{"encoder_arch": "resnet", "train_examples": 61751, "encoder_depths": [2, 2, 4, 2], "decoder_block": "plain", "init": "trunc_normal_002", "residual_init": "none", "max_precond_dim": 512, "merge_dims": false, "batch_size": 64, "lr_schedule": "poly", "final_lr_fraction": 0, "warmup_steps": 410}
Rows from block 7 of the encoder of a small image VQ-VAE, named by matrix and row number. Rows with one number belong to one channel. Each number is 128 + 32 x the weight over its row's rms, rounded and kept within 0 to 255. All counts start at 0. After the name is the row's rms in percent of the matrix's.
After each channel's rows are labels from the 100 images, of 14976, where the channel reaches its highest value: "place" is the part of the image that holds the peak. Only what is clearly more common there than usual is listed. The data: crops of objects in photos (Visual Genome). In brackets: how many of the 100.
# convs0: first 3x3 conv (encoder.blocks.7.convs.0.weight, 240x240x3x3, each kernel summed), inputs 160-239
# convs1: second 3x3 conv (encoder.blocks.7.convs.1.weight, 240x240x3x3, transposed, each kernel summed), outputs 160-239

convs0.126 095 [ 95 135 158 148 130 118 149 132 125 107  91 114 172 111 156  77  63 160  39 119 131 128  77 148 171 175  93  97 124 159 122 142  56  84 119  51 141 102 172 112 105 107  46 171  71  63 112 104 105 100  67 125 115 135  99 134  78 134 144 157 138 120 128  96  89 159 150 118 107 116 165 127 113 148 114 133  84  96 119  68]
convs1.126 097 [142  98 126 132 185 126 156  98 123 142 154 124 113 129 142 138 148 118 195 123 123 139 121 135 149  57 134 176 135 108 114 121 130 124 108 153  98 110  26 128 168 147 182 124 197 192 126 134 156 146 161 160 143 142 142 183 213 148  54  89 130 127 165 199 161  71 110 116 126 124 117 138 116 130 122 156 118 205 112 118]
place: top left (82)

convs0.90 076 [152 113 145 107 147 169  86 180  94 122 131 159  74 152 119 139  96  88 173 155 127 148 137 153 129 129 119  52 133 119 146 128 188  81 129 207 149 162 131 119 102 125  83 164 127  96 136  78  98  46 140 105 166 112 100 118 112 119 141  86  90 117 117 167 134 136  58 136 108  68 103 102 136 103 150 129 137 121 135 122]
convs1.90 082 [131 173 103 138 133 100 173 124 133 107 133 118  96 130  83 126 142 152  84  98 132 150 139 119 116 129 123 207 128 104 133 107 163  70 176  76  81 159  77 165 125 111 177  99 116 190 100 118  53 190 100 116 101 144 131  95 110  96 104 135 141 129 152 113 132 122 161  95 122 147 209 119 100 138 106 128 133 155  92 121]
place: bottom left (58)

convs0.33 122 [120  99 147 142 141 130 147 130  83 163 149 145 186 134 135 137 120 181 129 109 111 119 110 108 129 191  42   4 132  87 138 117 100 139 117  66 108  63 119 197 109 159 158 164 143 180 169 106 154 196  99 135 151 128 150  94 112 118   8 112 146 154  96  95 135 197 131 132 153 166 121 118 148 142  90 131 106 142 123  94]
convs1.33 121 [121 172 139 122 107 147 138 124 125  79 135 121  66 119 121 150 124 119 166 147 132 110 123 139 118  77 171 213 142 143 154  99 147 118 110  92 117  81 101  81 115 127 117 103 110  89 148 154 108  49 173 143  88 123 119 157 149 128 233 149 124 129 136 139 162  81 129 132  97 115 140 131 141 134 135 142 116 118 134 152]
place: centre (60)

convs0.131 100 [143  60 167 239 146 149 172 120 131 106 174 159 139 151 127 118 174 115  99 136 137 122  81 132 216 106 131 157  84 142 132 132 112 108 104  75 103 122  95 103 106  82  68  89 136 144 116 151 106  96 139 143 173 105 155 139  73 182 155 140 146  82 148 181 170 146 131 143 100 101 159 105 194 129 129 143 123 166 132 111]
convs1.131 116 [182 167 188 109 152 143  93 141 136 149 116 140 118 127 159 109 137 147 180 130 149 134 120  74  45 175 173  54 141 125 135 131 109 146 128 142  95 158  95 142 125 103 154 115 107 117 122  54 115 157 115 160  94 112 141 133 182 132 116 151 157 152 132 150 126  60 160 140 131 179  78 146 139 113 121  92 107 102 159  93]
place: top left (39); top right (36)

convs0.7 074 [107 155 151 104 116 114 131 158  94  73  87 113  46 140 139 104 140 154 113  92 137 146 138 140 120 127 129 160  67 115  89 162  90  96 109  97  73 134  96 144 136 202  72 120 160 108 152 127 125  42 150 162  93 157 118  87 197 146 167 154 145  67 132 126 133  55 149  96 140 172 115  93 118 130 126  99  57 169 120 102]
convs1.7 072 [118 137 109 133 133 139 116 127 117 179 154 137 163 131 123 161 147 139 129 179 161 113 123 114  91  51 132  67  91 109 118 112 163 104 114  83 122 132 106 107 107  88 118 176  87 116 145  96  55 138  65 143 134 115 140 127 109 128  92 151 126 187 187 160 131 176 111 149 126  98 169 162 143 130 134 114 130 141 152 116]
place: top right (84)

convs0.42 085 [ 79  52 165  82 150 158 137 128 125 151 109  88 113 158 105 177 150 195  41 126 137 149 124 126  72  61 131 109 114 155 139 120 137 118 173 116 162  91 100 106 101 164  93 129 163 117  98 147  55 138 143 114 148 120 100  91 146 139 105 151 140 252 131 119  96 130 127  90 167 108  57 161 125 184  97 110  95 176 151 155]
convs1.42 095 [131 203 147 180 110  93 115  87 134  96 147 123 171 173 175 124 115 159 177 138 153 115 100 128 177 166 165 142 156 119  92 137 114 151  97 148  78 104 103 103 144 138 169 100 105 137 139 114 158  98  76 156 125 136 158 180 152 157 183 118 140   0 135 132 131  72 110 132 106 108 154 128 144 130 184 141 177  72 125  85]
place: bottom right (37)

convs0.55 132 [142 116 149 133 181 137 159 123 146 185 138 127 233 169 126 134 172 164 144 122 131 122 120  97 155  91 161 125 147 107 102 129 126 110 178  84 126 126 133 141 147  94 119 125 133 196 113  98 183  85 126 172 120  88  78 177 133 158 142 107 140 165 137 126 131 156 103  29 136 153  54 139 148  94 150 116 148 136 151 134]
convs1.55 116 [115 171 134 129 118 129  73 137 142  77  83 140   0 121 147 136 172 121 164 115 145 151 112 128 129 160  72 124 140 156 132 137 125 124 128  96  99 136  88 129 113 146 134 117 107  80 148 134 110 177 140 117 127 140 169 124 106 102 128 155 140 113 121 119 132 103 120 189 108 129 190 128 141 120 138 129  65 141 118 115]
place: centre (72)

convs0.51 072 [104  97 129 146 144 126   8 172 109 102  79 124 168  51  99  82 158 139 158 110 150 142 112 154 109  98 168 107 126  94 156 157 127 133 157 158  35 105 131 114 147  77  82 173 125 134 154 124  32  76  61 123 160 130 110 114 136 111  86 107 137 109 163 120  85 138 154 106 132 117 108 107 123 113 148 121 116 171 114 119]
convs1.51 076 [158 180 136 178 137  63 204 147 177 213 203 152 122 191 159 125  98  95  67 168  93 111 146 129 143 154 118  92  88 126 125 121  99  67 157 119 195 129 112  90 150 134 168 128 114 107 139 113 183 145 190 105  75 116 128 133 137 103 159 133 116 115 130 111 159 119  91 195  89  78 149 128 133 125 152 122 151 120  89  53]
place: top right (84)

convs0.83 097 [144  33 104  86 146 110 108 132  83 117 130 123 220 115 137 135  86  95 143 178 139 137 120 119 202  58 124 112 144 113 132 107  75 129 153 139  70 124 133 179 137 140  39 129 110 131 123 140  99 147  88 117 147 133 130 184 121  78  70 166 120 198 128 113 111 133 140 138  93 136 119 120 109 111 153 138  88 127 148 131]
convs1.83 092 [147 186 105 151 125 127 169 151 113 137  98 150  50 110 106 122 135 173 103 127  96 156 150 130  79 173 142 107 132 128 124 114 101 125  78 103 138 143 107  69  97 105 193 160 112 110 139 136 144  77 162 100 177 162 137 104 121 103 212 139 122  57 126 129 148  93 144 110  98 117  87  96 142 125 143 117 101 131 156 124]
place: top right (33)

convs0.152 129 [114  81 138 110 112 135 145 147 140  35 156 144 186 179 132 118 181 139 112 156 126 124 133 108 111  96  72 158 158 172 124 123 137 109 160 146  84 136 121  87 172 148 126 102 168  70 110 161 130 121 126 131 111 154 109 180 148 157 177 153 153  67 127 127  90 245 123  62 122 115 103 126 137 125 102 107 124 113  99 152]
convs1.152 119 [123 151 122 128 106 135  73 107 122 231 152 159  95  90 128 143 113 103 135  75 103 105 121 101 132 161 157  93 159 158 156  94 142 138 117 130  95 138 156 173 110 115 115 103  45 193 138  74  91 107 123 108 162 132 145  76  92 138  69 143  98 211 175 135 141  15 121 180 129 131 145  98 136 131 127 151 111 103 108 117]
place: centre (63)

convs0.92 086 [185 159 111 120 141 162  77 170 112 137 125 144  36 116 156 138 146 135  77 116 148  91 153  85 177  86 162  92 127 167 163 145 162  95 104 132  90  74 114 107 121 121 131 137  80  93 157 115  38 127  66 137 107 177  53 227 166 146 148 125 146  88 141 100 154 106 127  86 116 100 145 122 109 151 146 130 123  99 138 170]
convs1.92 088 [ 91  66 139 113 101 107 176 148 127  81 152 101 190 156 128 105  97 150 212 147  71 116 117 128 100 161  95 127 116  90 130 143 148 104 142  87 195 143 104 111  83 139 126  82 149 129 162 177 206  56 168 134 148 114 210  31  98 102  78 111 120 192 129 147 122 194 114 154 106 174 143 152 128 139 118 131 131 132 113  66]
place: top left (36)

convs0.89 108 [182  94 155  96 130 121 128 144 105 215 138 120 120 122 104 130  83 157 136 159 148 116 120 106 175  55 105 146 124 117 113 142 171 132 162  98  87 144 162 156 131 111  99  90 116  96 171  76 134  86 107 157 224  82 114 139 118 109  83 120 132 152 110 126 134  85 129 118 152 151 124 113 137 116 115  88 120 136 163 128]
convs1.89 098 [113 176 130 147 113 122 177 107 167  11 155 117 150  68 116 139 135 106 104 102  62 136 124 130 106 165 149 132 118 113 113  96  59  66 128 118 150 110 117 123  72 128 136 119 150 104 125 191 132 148 174 105  66 143 159 112 132 144 146 106 121 114 151 131  86 196 122 140 141 110 123 126 113 141 179 141 109 130  91 143]
place: middle right (29)

convs0.238 087 [134 102 121 158 101 103  91 129 145  82 116 104 111 184 139 110 109 123 189 149  98 125 137 169  90  79 177  76  96 143 140 127 123 191 117 126 125 102  88  78 140 184 153 162 100  60  99 149 177  93  94 195 113 114 108  66 140 143  82 147 153 198 140 132 104 178 126 146  98 102  98 101 100 132 105 129 143  92 113 155]
convs1.238 089 [142 168 154 166 162 136 215 141 108 165 155 120 140 117 133 149 102 134  68 152 128 123 141 113 136 106 127 166 108 112  91 103 139 128  87 127 164 123 126 115  95 118  75 105 156 142 133 163  70 165 146 132 126 123 138 181 114 100 178 148 155  91 137  84 142 126  86  76 121 117 103 137 125 112 133 133 113 132  96  73]
place: bottom centre (36)

convs0.112 080 [135  86 126 166 115 148 114 205 124 113 130 134  65 106 143  88 140 114 154  84 137 137 131 126  75 161  91  83 122 118 142 122 119 132 144 122 100 114 144 110 116 171 153 124 158 100 143  59 122 201 162  93 124 103 131  98  74 145  79 142 139 168 163 131 162 222 164 110 101 161  88 132 104 110 119 135 109 131 110 120]
convs1.112 086 [137 132 112 109 146 132 168 121 124 181 105 154 162 134 141 159 143 113  63 106 109 122 115  94 137  69 129 211 115 139 128 156  76 134 125 152 106 117 110 123 135  85 107 167 123 161  85 187 136  10 101 151 183 158  70 152 157 135 167 132 125 137 114 134 104  57  81 163 140 122 195 119 170 154 140 135 136 174 129 150]
place: bottom centre (31)

convs0.38 083 [164  69  86 124 141  79 149 127 146 172 127 103  71 120 158 133 163 146 137 103 134 117 119 132 176  48 127  25 130 142  83 140 140 110 174 178 127 128 115 106 150 120  38 141 123 129 131 131  92 126 170 125 107 136  72 148 129 130 149 145 118 113 153 135 120 148 129  77 142 100 113 132 120 127 140 177 109  82  96 132]
convs1.38 081 [114 195 117 134 132 159 101 139 135  99 144 139 195 102 150 146 152 110 119 129 101 102 150 140 109 149 107 212 118 126 128  94 133 104 161  78  76 135  90 145  80 112 186 126  98  83 158 147 164  96  85 130 115 111 140 128 126 113 112  87 126 188 139 149 125 104 104 147  84  77 136 165 131 110 123 115 127 154 145 132]
place: bottom right (38)

convs0.30 080 [149 124 120 119 135 138 155 109 119  84 143 181 148 113 163 161 110 117 131 100 115 142 124  89  87  61  99 147 105  91 137 130  87 117 124 130 151  89 127 125 157 135 147 117 147 135 116 213  67  98 116 127  74 156  30 107  49 170 117  86 135  90  82 135 110  93 103 128 106 164 130 121 147 150 131 131 122 133  91 103]
convs1.30 081 [123  93 131  93 130 124  96 112 147 205 128 116 127 100 137 125 123 112  71 132  92 108 114 134 197 164  96 106 119 122 116 118 132 127  95  62  94 127 110 136 135  87 142  69 105  49 158  13 115 110 112 112 179 138 192 108 232  97 103 120 108 207 161  99 149 179 160 171 144  99 140 108 130 133 157 141 155 113 130 163]
place: bottom left (55)

convs0.133 094 [126 174 188  99 120 130  82 165 108  78  82 138  54  97  86 112 151 141 106 127  92 119 102 131  62 142  99 113 142 123 174 102  81  91 116 144  51 135 129  82 121 134 102 121 139  44 129  67 103 174 114 146 108 151 149  94  71 170 133 134 138 136 146 125 130 112 145  75 147  93  96 105 102 211 106 176 139 161 131 109]
convs1.133 087 [115 129 116 196 136 119 133 129 161 171 161 100 181 128 143 111 128 149 134 123 172 149 145 124 215 104 115 103 115 144  98 116 166 160 155 102 135 127 135 147 165 138 149 184 106 184 160 167 136  57 128 152 165 134  84 111 147 153  61 106 133 111 112 126 152 126 154 158 146 134 172 146 160 148 190  96 149  77 150  89]
place: top left (51)

convs0.84 087 [115 183 131 133  99 106 104 183 122 170 124 128 107 183 108 145 111 182  92  59  96 109 128 124  80 116 140  80 153 124 118 127 125  96 131 155 127 163 131 142 156  79 144 194  87 100 133 109 148  96 147 142 104 113 163  93  88 132 102  87 116  81 138  96 104 240 140  35 158 115 128 100  97 131 141 123 135 207 146 130]
convs1.84 093 [153  74 136 118  85 144 165  92 114 108 129 161 150 103 123 150 108  80 132 189  95 120 132 148  86 129  90 144 146 150 107 111  92 155 138 120 122 123  98  80 102 118 122 119 122 184 141 151  91 105  85 130 183 141  91 143 172 136 160 125 157  89 129 180 166   0 137 178 115 148 151 133 125 151  98 135 146  74 108 138]
place: bottom left (82)

convs0.97 091 [165 142 133 128  97 117 137 120 127 111  94 149  84 145 129 131  98 123 214 133 107 124 107 113 157 103 128 118 143 108 108  81 113 151 174  54 124 115 143 187 128 107 144 172  99  81 133 193  65 147 156 114   6 135 166 151  82 169 139 101 135  97 120 133 106 143 115 131 151 105 170 120 134 132 164  91 122  59 111  75]
convs1.97 093 [ 92 100 139  94 137 169 142 123 127 156 111 150 167  88  98 118 115  93  41 120 128 130 127 127  86 195 163 110 123 116 142 120 131 153  88 125 131 123 134  67 153 106 125  97 151 150 135  69 139  72 107 136 255 157 127  97 185  82 111 133 136 147 122 157 167  52 160 147 146  99  80 147 143 125 106 121 148 139 138 192]
place: top left (34)

convs0.115 088 [ 96  56 138 164 129 159  28 145 138 139 117 172 114 191 100 119 121 147 123 128  93 138 118  95 155 105  46 163 147 126 133 162 121 111 160 126  77  72 141 222 119 123  93 133 109 162 151 136 158  72  82 161  39 130 134 174 124 114  65 139  97 154  98 121 121 107 119  69 179 112  83 157 167 148 140 123 103 197 153  68]
convs1.115 091 [142 225 151 172 129 122 215 117 128  98 155 154 105  96 128 115 130 112  93 126 143 114 131 163  48 169 152  85 110 112 116 132 142 137 137 116 124 127 100  57 124 140 168 105  79 117 106  54  51 191 184 104 223 136 133  35 162 118 198 104 146 116 127 132 138 120 124 148 135 144 222 108 105 146 125 160 121  62  86 153]
place: top left (93)

convs0.14 078 [122 127 136 139  98 152  48 164 134  79 105 117 116 102 163 146 125 111  74 109 128 136 135 118 127 104 113 143 158 158 133 150 134 121 135 146 103 183  92 129 119 199 127 138 136 111 135 143 141 108 117  88 161 164 117  74  77 133 102 179 105 113 120 147 136  49 147 133 148 146  88 113 142 130 106  99  90 233 129  63]
convs1.14 077 [124 122 130 143 109 119 205 120 146 139 146 125 175 119 126 139 116 135 137 169 120 131 150 110 149 173 103 105  86 105  82 135  98 118 118 120 143 130 109  76  91  88 117 121 137 128 133 148 103 122  86 112  76 124 112 185 199 115 129 102 158 128 124 130  71 203 102 137 130 121 169 125 125 142 165 146 130  34  89 162]
place: top left (45); top right (32)

convs0.232 075 [139 131 123 178 119 134 108 157 122 123 152 143  80 128 135 160 176 158 139 153 152 149 138 153 146 147 148  80 103 127 152 116 120 129 151  90  55 158  69 167 114  74 183 125  87 102 117 192  57 163  87 161 131 149  80 146 166 147  57 158 115 142 131 109 139 168 131 128  95 109 152 110  75 112 118 129  94 143 158 150]
convs1.232 073 [122 124 154 161 142 122 151 126 148 102 126 135 114 137 158  98 103  86  81 182  81 125 117 160 129  75 112 178 127 150 137 143  81 125 120  80 165  94 157 110  79  99  70 167 175 155  88 106 203 133 200 141  35 121 204 118  43  85 140 148  96 126 155 129 105  68 158 123 102  82  58 136 113 159 106 140 110  72 117 127]
place: top right (79)

convs0.174 082 [164  97 157  61 110 123 135 179 152  95 105 120 165 121  85 117 140 147 120 159 158 122 165 154 128 203  73  62 139 141 125 132 109 114 154 144 138 160 111 127 116 161 133 141  18 105 131  59  87 147 138 162  57  79  98  60 134 166 177 130 147 111 183 145 153  49 147 202 118 172  90 107 135 150 106 126 145 155 135  88]
convs1.174 086 [141 155 121 182 136  96 143 130 118 121 167 153  46 136 114 133 126 139 158 120 114 146 115 101 111  71 159 184 143 128 110 131 154 126 103 114  56 149 105 111 129 114  77 139 200 107  95 224 136  92 152 126 130 175 156 205 107 121  68 114 109 190 113 143 147 195  94  59 121  44  94 126 113 130 124 158  92 138 123  87]
place: top left (36)

convs0.219 084 [144 101 117 196 140  97 117 107 129 167  87 110  81 194 131 119  81 143  80 148  86 152 115 130 129 101 182 138 100  96 124 170 128 163 177  78  97 151 124  91 142 149  93 141 121  92 128 152 139  63 178 143 141 163  90 122  99 136  83  74 128 118 180 113 111 175  70 136 140  95  52 116  96  62 133  87 136  89  98  98]
convs1.219 095 [116 146 158 136 109 126 136 144 140  68 134 161 231 123 136 125 129 155 180 109  91 122 117 133  99 106  91  89 123 126  96 124 137 122 110 144 146 148 132 147 108 138 129 130  80 148 131  83 131 182 121 137 120 129 175 148 123 139 122 158 152 113 127 143 150  88  81  58 115  82 112 111 145 122 144 108 138 155 116  65]
place: bottom left (59); top right (35)

convs0.235 084 [117 140 129 114 140 101  30 124 115 241 115 124  67  94  93 117 171 160  97 146 120 149 111 160  98 112  87  89 123 122 115 128 117 151 127 105 140  55  68 175 135 141 114 140  96 174 118 122  72 111 101 120  80 115 163 170  81 134 115  96  85 188 133 121 118  84 124 133 122 160 150 139 118 185 123 110  97 165 136 111]
convs1.235 088 [171 148 157 168 103 148 220 107 146  13 155 146 187 167 137 115 101 119 175 131 122 101  80 115 126 183 147 139 129  99 135 122 153 133 129 133  72 131 195  69  83 123  85 123 122  58 126 106 146  87 148 128 107 113 116 128 189 130 120 130  99  42 141 172 144 143 134 175 111  97  92 108 144 178 135 101 132 119 109 101]
place: bottom left (60)

convs0.141 096 [123 137 161 112 120  67 133 153 142  63 100 138 106  81 107 171 174 119 114 164 181 160 116 164 158 105 190 197 124 109 102  94 122 136  84  61 105  89 137 201 120 103 117  93 177 128 149  97 149  83 161 122 182 122 128 148  92  72 182 149 129 107 169  98 148 133 145 116 104 149 153 118 128 165 140 147 171 142 100 114]
convs1.141 097 [138 121 104 163 178 149 132 114 134 157 157 135 139 143 114 145 129 150 161 117 125 100 158 140  56 186  87 123 145 117 108 139 110 124 141 153 183 179 118  75 137 136 132 145  58 156 108 153 107 176  98 136  94 158 140 120 126 124  89 138 129 130 134 127 154  88 207 150 136 128 125 145 138 155 147 108 124 154 199  51]
place: top right (92)

convs0.223 085 [150 113 127 130 115 134 162 126 110 193 121 110  91 101  94 106  87  91  95 110 172 115 121 155 184  94  96  58 143 106 130 149 129 171  95 149 147 106 133 144 103 117 125  95 138 121 136  77 129 132 190 129 144 117  94 167 160 118  58 162 135  43 123 144  74  80 155 227  99 177  87 131  90 139 115 151 101 123  93  83]
convs1.223 087 [129 148 127 154 158 116  92 136 127  83 132 140 138 128 143  92 139 161 199 148  92 113 102  79  63 181 157 167 122 133 122 103  86 129 108  16 118 157 132 116 108 123 125 178  80 104 132 169  92 113  70 173  93 146 139  51  76  92 167 152 122 191 148 143 129 168 136  36 125 102  95 128 132 163 134 169 126 101 176 164]
place: top centre (39)

convs0.39 085 [133 140 162 144 128 134  83 136 143 133 118 166 133 176 104 136  98 138 143 127 115 137 145 138 115 116 142  26  62 116 128 100 129 127 127 168  39 145 101 115 142  78 113 132 169  98  86 159 121 119 106 132  47 139 185 102 226 159  93 138 141 156 136  94 142 126 142 128 109 160 105 123 131 102 165 120 103  89 141 139]
convs1.39 082 [131  69 143 159 111 179 151 135 133 148 164 137 110 119 133 134 105 179  99 160 156 134 164 123 137 113 121 170 117  96 101 126  96 119 154 113 159 117 106 129 147 165 118 109 103 135 122  49 101 157 152 128 223 154  75 215  25 167 158 126 131  83 127 153 146 155 119 122 118 146 150 155 155 123 158 133 131 150 171 116]
place: top right (83)