config.yaml
dataset: "crops of objects in photos (Visual Genome)"
train_examples: 61751
encoder_kernel_size: 3
codebook_size: 256
init: "trunc_normal_002"
beta2: 0.95
learning_rate: 0.0036
lr_schedule: "poly"
Rows from block 6 of the encoder of a small image VQ-VAE, named by matrix and row number. Rows with one number belong to one channel. Each number is 50 + 10 x the weight over its row's rms, rounded and kept within 0 to 99. All counts start at 0.
After each channel's rows are labels from the 100 images, of 14976, where the channel reaches its highest value: "colour at peak" is the nearest of a few named colours to the mean colour under the peak; "peak at" is the part of the image that holds the peak. Only what is clearly more common there than usual is listed. The data: crops of objects in photos (Visual Genome).
# convs0: first 3x3 conv (encoder.blocks.6.convs.0.weight, 240x240x3x3, each kernel summed), inputs 35-69
# convs1: second 3x3 conv (encoder.blocks.6.convs.1.weight, 240x240x3x3, transposed, each kernel summed), outputs 35-69

convs0.234:42 52 47 61 48 57 47 50 33 48 55 49 38 51 50 44 35 42 52 54 59 59 45 49 40 63 62 57 41 40 51 51 51 50 28
convs1.234:53 48 59 43 58 40 58 52 69 58 50 53 51 61 34 34 64 56 57 46 49 55 61 44 52 43 42 29 66 55 40 52 30 51 62
colour at peak: pink
peak at: bottom right

convs0.214:42 64 53 65 61 38 39 54 46 39 55 48 47 53 36 48 41 51 36 49 67 35 28 40 42 64 51 44 60 42 46 55 67 32 56
convs1.214:49 39 57 49 34 50 45 43 47 45 46 29 43 44 64 42 41 38 40 43 64 75 47 72 66 14 65 51 35 38 31 59 28 59 31
colour at peak: black
peak at: top left

convs0.198:58 55 47 59 54 36 44 52 63 60 40 51 43 54 55 51 51 68 52 39 55 36 42 52 55 43 46 67 36 44 49 47 37 27 42
convs1.198:51 59 42 51 56 64 66 46 43 39 45 49 48 51 51 48 43 48 47 42 55 72 58 42 44 53 51 46 58 56 47 47 55 71 45
colour at peak: grey
peak at: centre

convs0.65:41 46 41 32 37 43 20 48 38 52 42 52 39 42 57 37 47 37 60 46 40 44 54 46 63 43 51 58 48 63 44 46 61 22 21
convs1.65:58 55 37 70 68 47 70 48 69 44 55 47 59 39 48 62 52 58 56 46 52 56 55 48 48 41 52 51 46 43 55 37 26 67 81
colour at peak: pink
peak at: bottom right

convs0.171:53 45 46 35 50 48 39 38 35 48 52 48 52 46 36 53 51 52 56 33 44 26 51 54 48 51 53 41 43 58 43 38 37 58 48
convs1.171:38 59 54 56 50 45 53 65 56 59 40 37 64 51 51 49 50 44 40 62 60 73 49 58 61 48 46 59 60 36 38 42 47 27 48
colour at peak: black
peak at: bottom right; top left

convs0.118:51 52 38 29 41 49 50 38 62 33 56 51 43 46 39 37 43 70 72 34 38 44 43 52 55 44 58 51 60 48 52 44 64 47 45
convs1.118:58 37 43 51 47 37 41 54 42 63 40 63 66 51 49 48 52 24 38 45 41 39 56 64 45 51 48 47 46 52 33 60 40 54 66
colour at peak: pink
peak at: top left

convs0.6:43 57 42 55 64 43 47 67 45 42 57 43 41 62 39 24 47 42 65 53 52 42 56 38 47 38 60 84 39 42 51 48 23 54 48
convs1.6:46 48 50 44 35 61 38 49 58 55 52 56 52 52 38 65 48 60 52 53 51 49 44 78 44 55 52 32 40 56 58 55 56 34 42
colour at peak: pink; white
peak at: bottom right

convs0.110:36 28 46 60 55 56 53 33 60 56 40 58 43 45 35 50 49 57 50 60 48 54 45 26 65 43 46 60 07 50 62 48 73 54 46
convs1.110:55 63 38 57 53 41 58 48 36 33 40 51 44 57 64 55 51 44 55 47 51 29 62 61 51 59 47 53 93 47 54 66 37 41 66
colour at peak: white; pink
peak at: top right

convs0.82:53 48 48 50 63 79 34 54 44 66 47 60 48 50 53 51 39 45 54 52 43 62 42 50 43 26 41 35 33 46 58 57 88 54 56
convs1.82:58 70 41 61 51 15 64 46 60 24 41 39 42 47 51 36 45 58 47 57 46 43 55 60 43 56 65 60 52 51 55 60 20 32 36
colour at peak: white
peak at: top left

convs0.237:58 59 46 33 52 42 62 61 45 37 53 52 49 39 33 46 38 56 41 47 48 27 47 40 48 48 57 43 23 57 45 38 54 47 61
convs1.237:47 45 45 69 52 63 45 48 53 69 49 54 47 42 61 49 38 44 63 57 51 72 49 67 56 59 36 49 72 49 59 48 48 60 35
colour at peak: pink
peak at: bottom left

convs0.150:59 53 53 42 49 64 49 55 71 55 51 56 52 49 67 59 43 45 49 62 43 50 55 34 42 50 46 31 51 64 35 34 28 49 33
convs1.150:50 49 44 58 55 50 47 43 37 48 51 57 41 68 41 49 51 62 40 51 49 60 59 57 48 49 56 74 48 49 41 53 69 53 70
colour at peak: grey
peak at: centre

convs0.162:59 71 48 47 57 24 36 61 28 65 56 54 45 56 48 73 55 53 56 46 45 34 39 47 40 47 56 50 47 56 51 64 65 49 51
convs1.162:49 35 50 59 48 77 49 44 58 51 39 43 53 45 44 38 53 43 53 50 51 62 53 62 42 62 47 44 51 51 42 49 44 57 41
colour at peak: black
peak at: bottom right; top right

convs0.70:50 52 50 47 66 36 37 51 42 35 58 35 43 50 53 52 55 53 36 54 41 46 49 41 51 56 51 55 48 46 57 48 46 51 40
convs1.70:39 39 66 45 39 63 51 57 40 70 53 65 59 48 44 45 52 50 54 46 53 56 52 70 55 44 51 65 56 47 42 55 45 42 62
colour at peak: pink
peak at: bottom left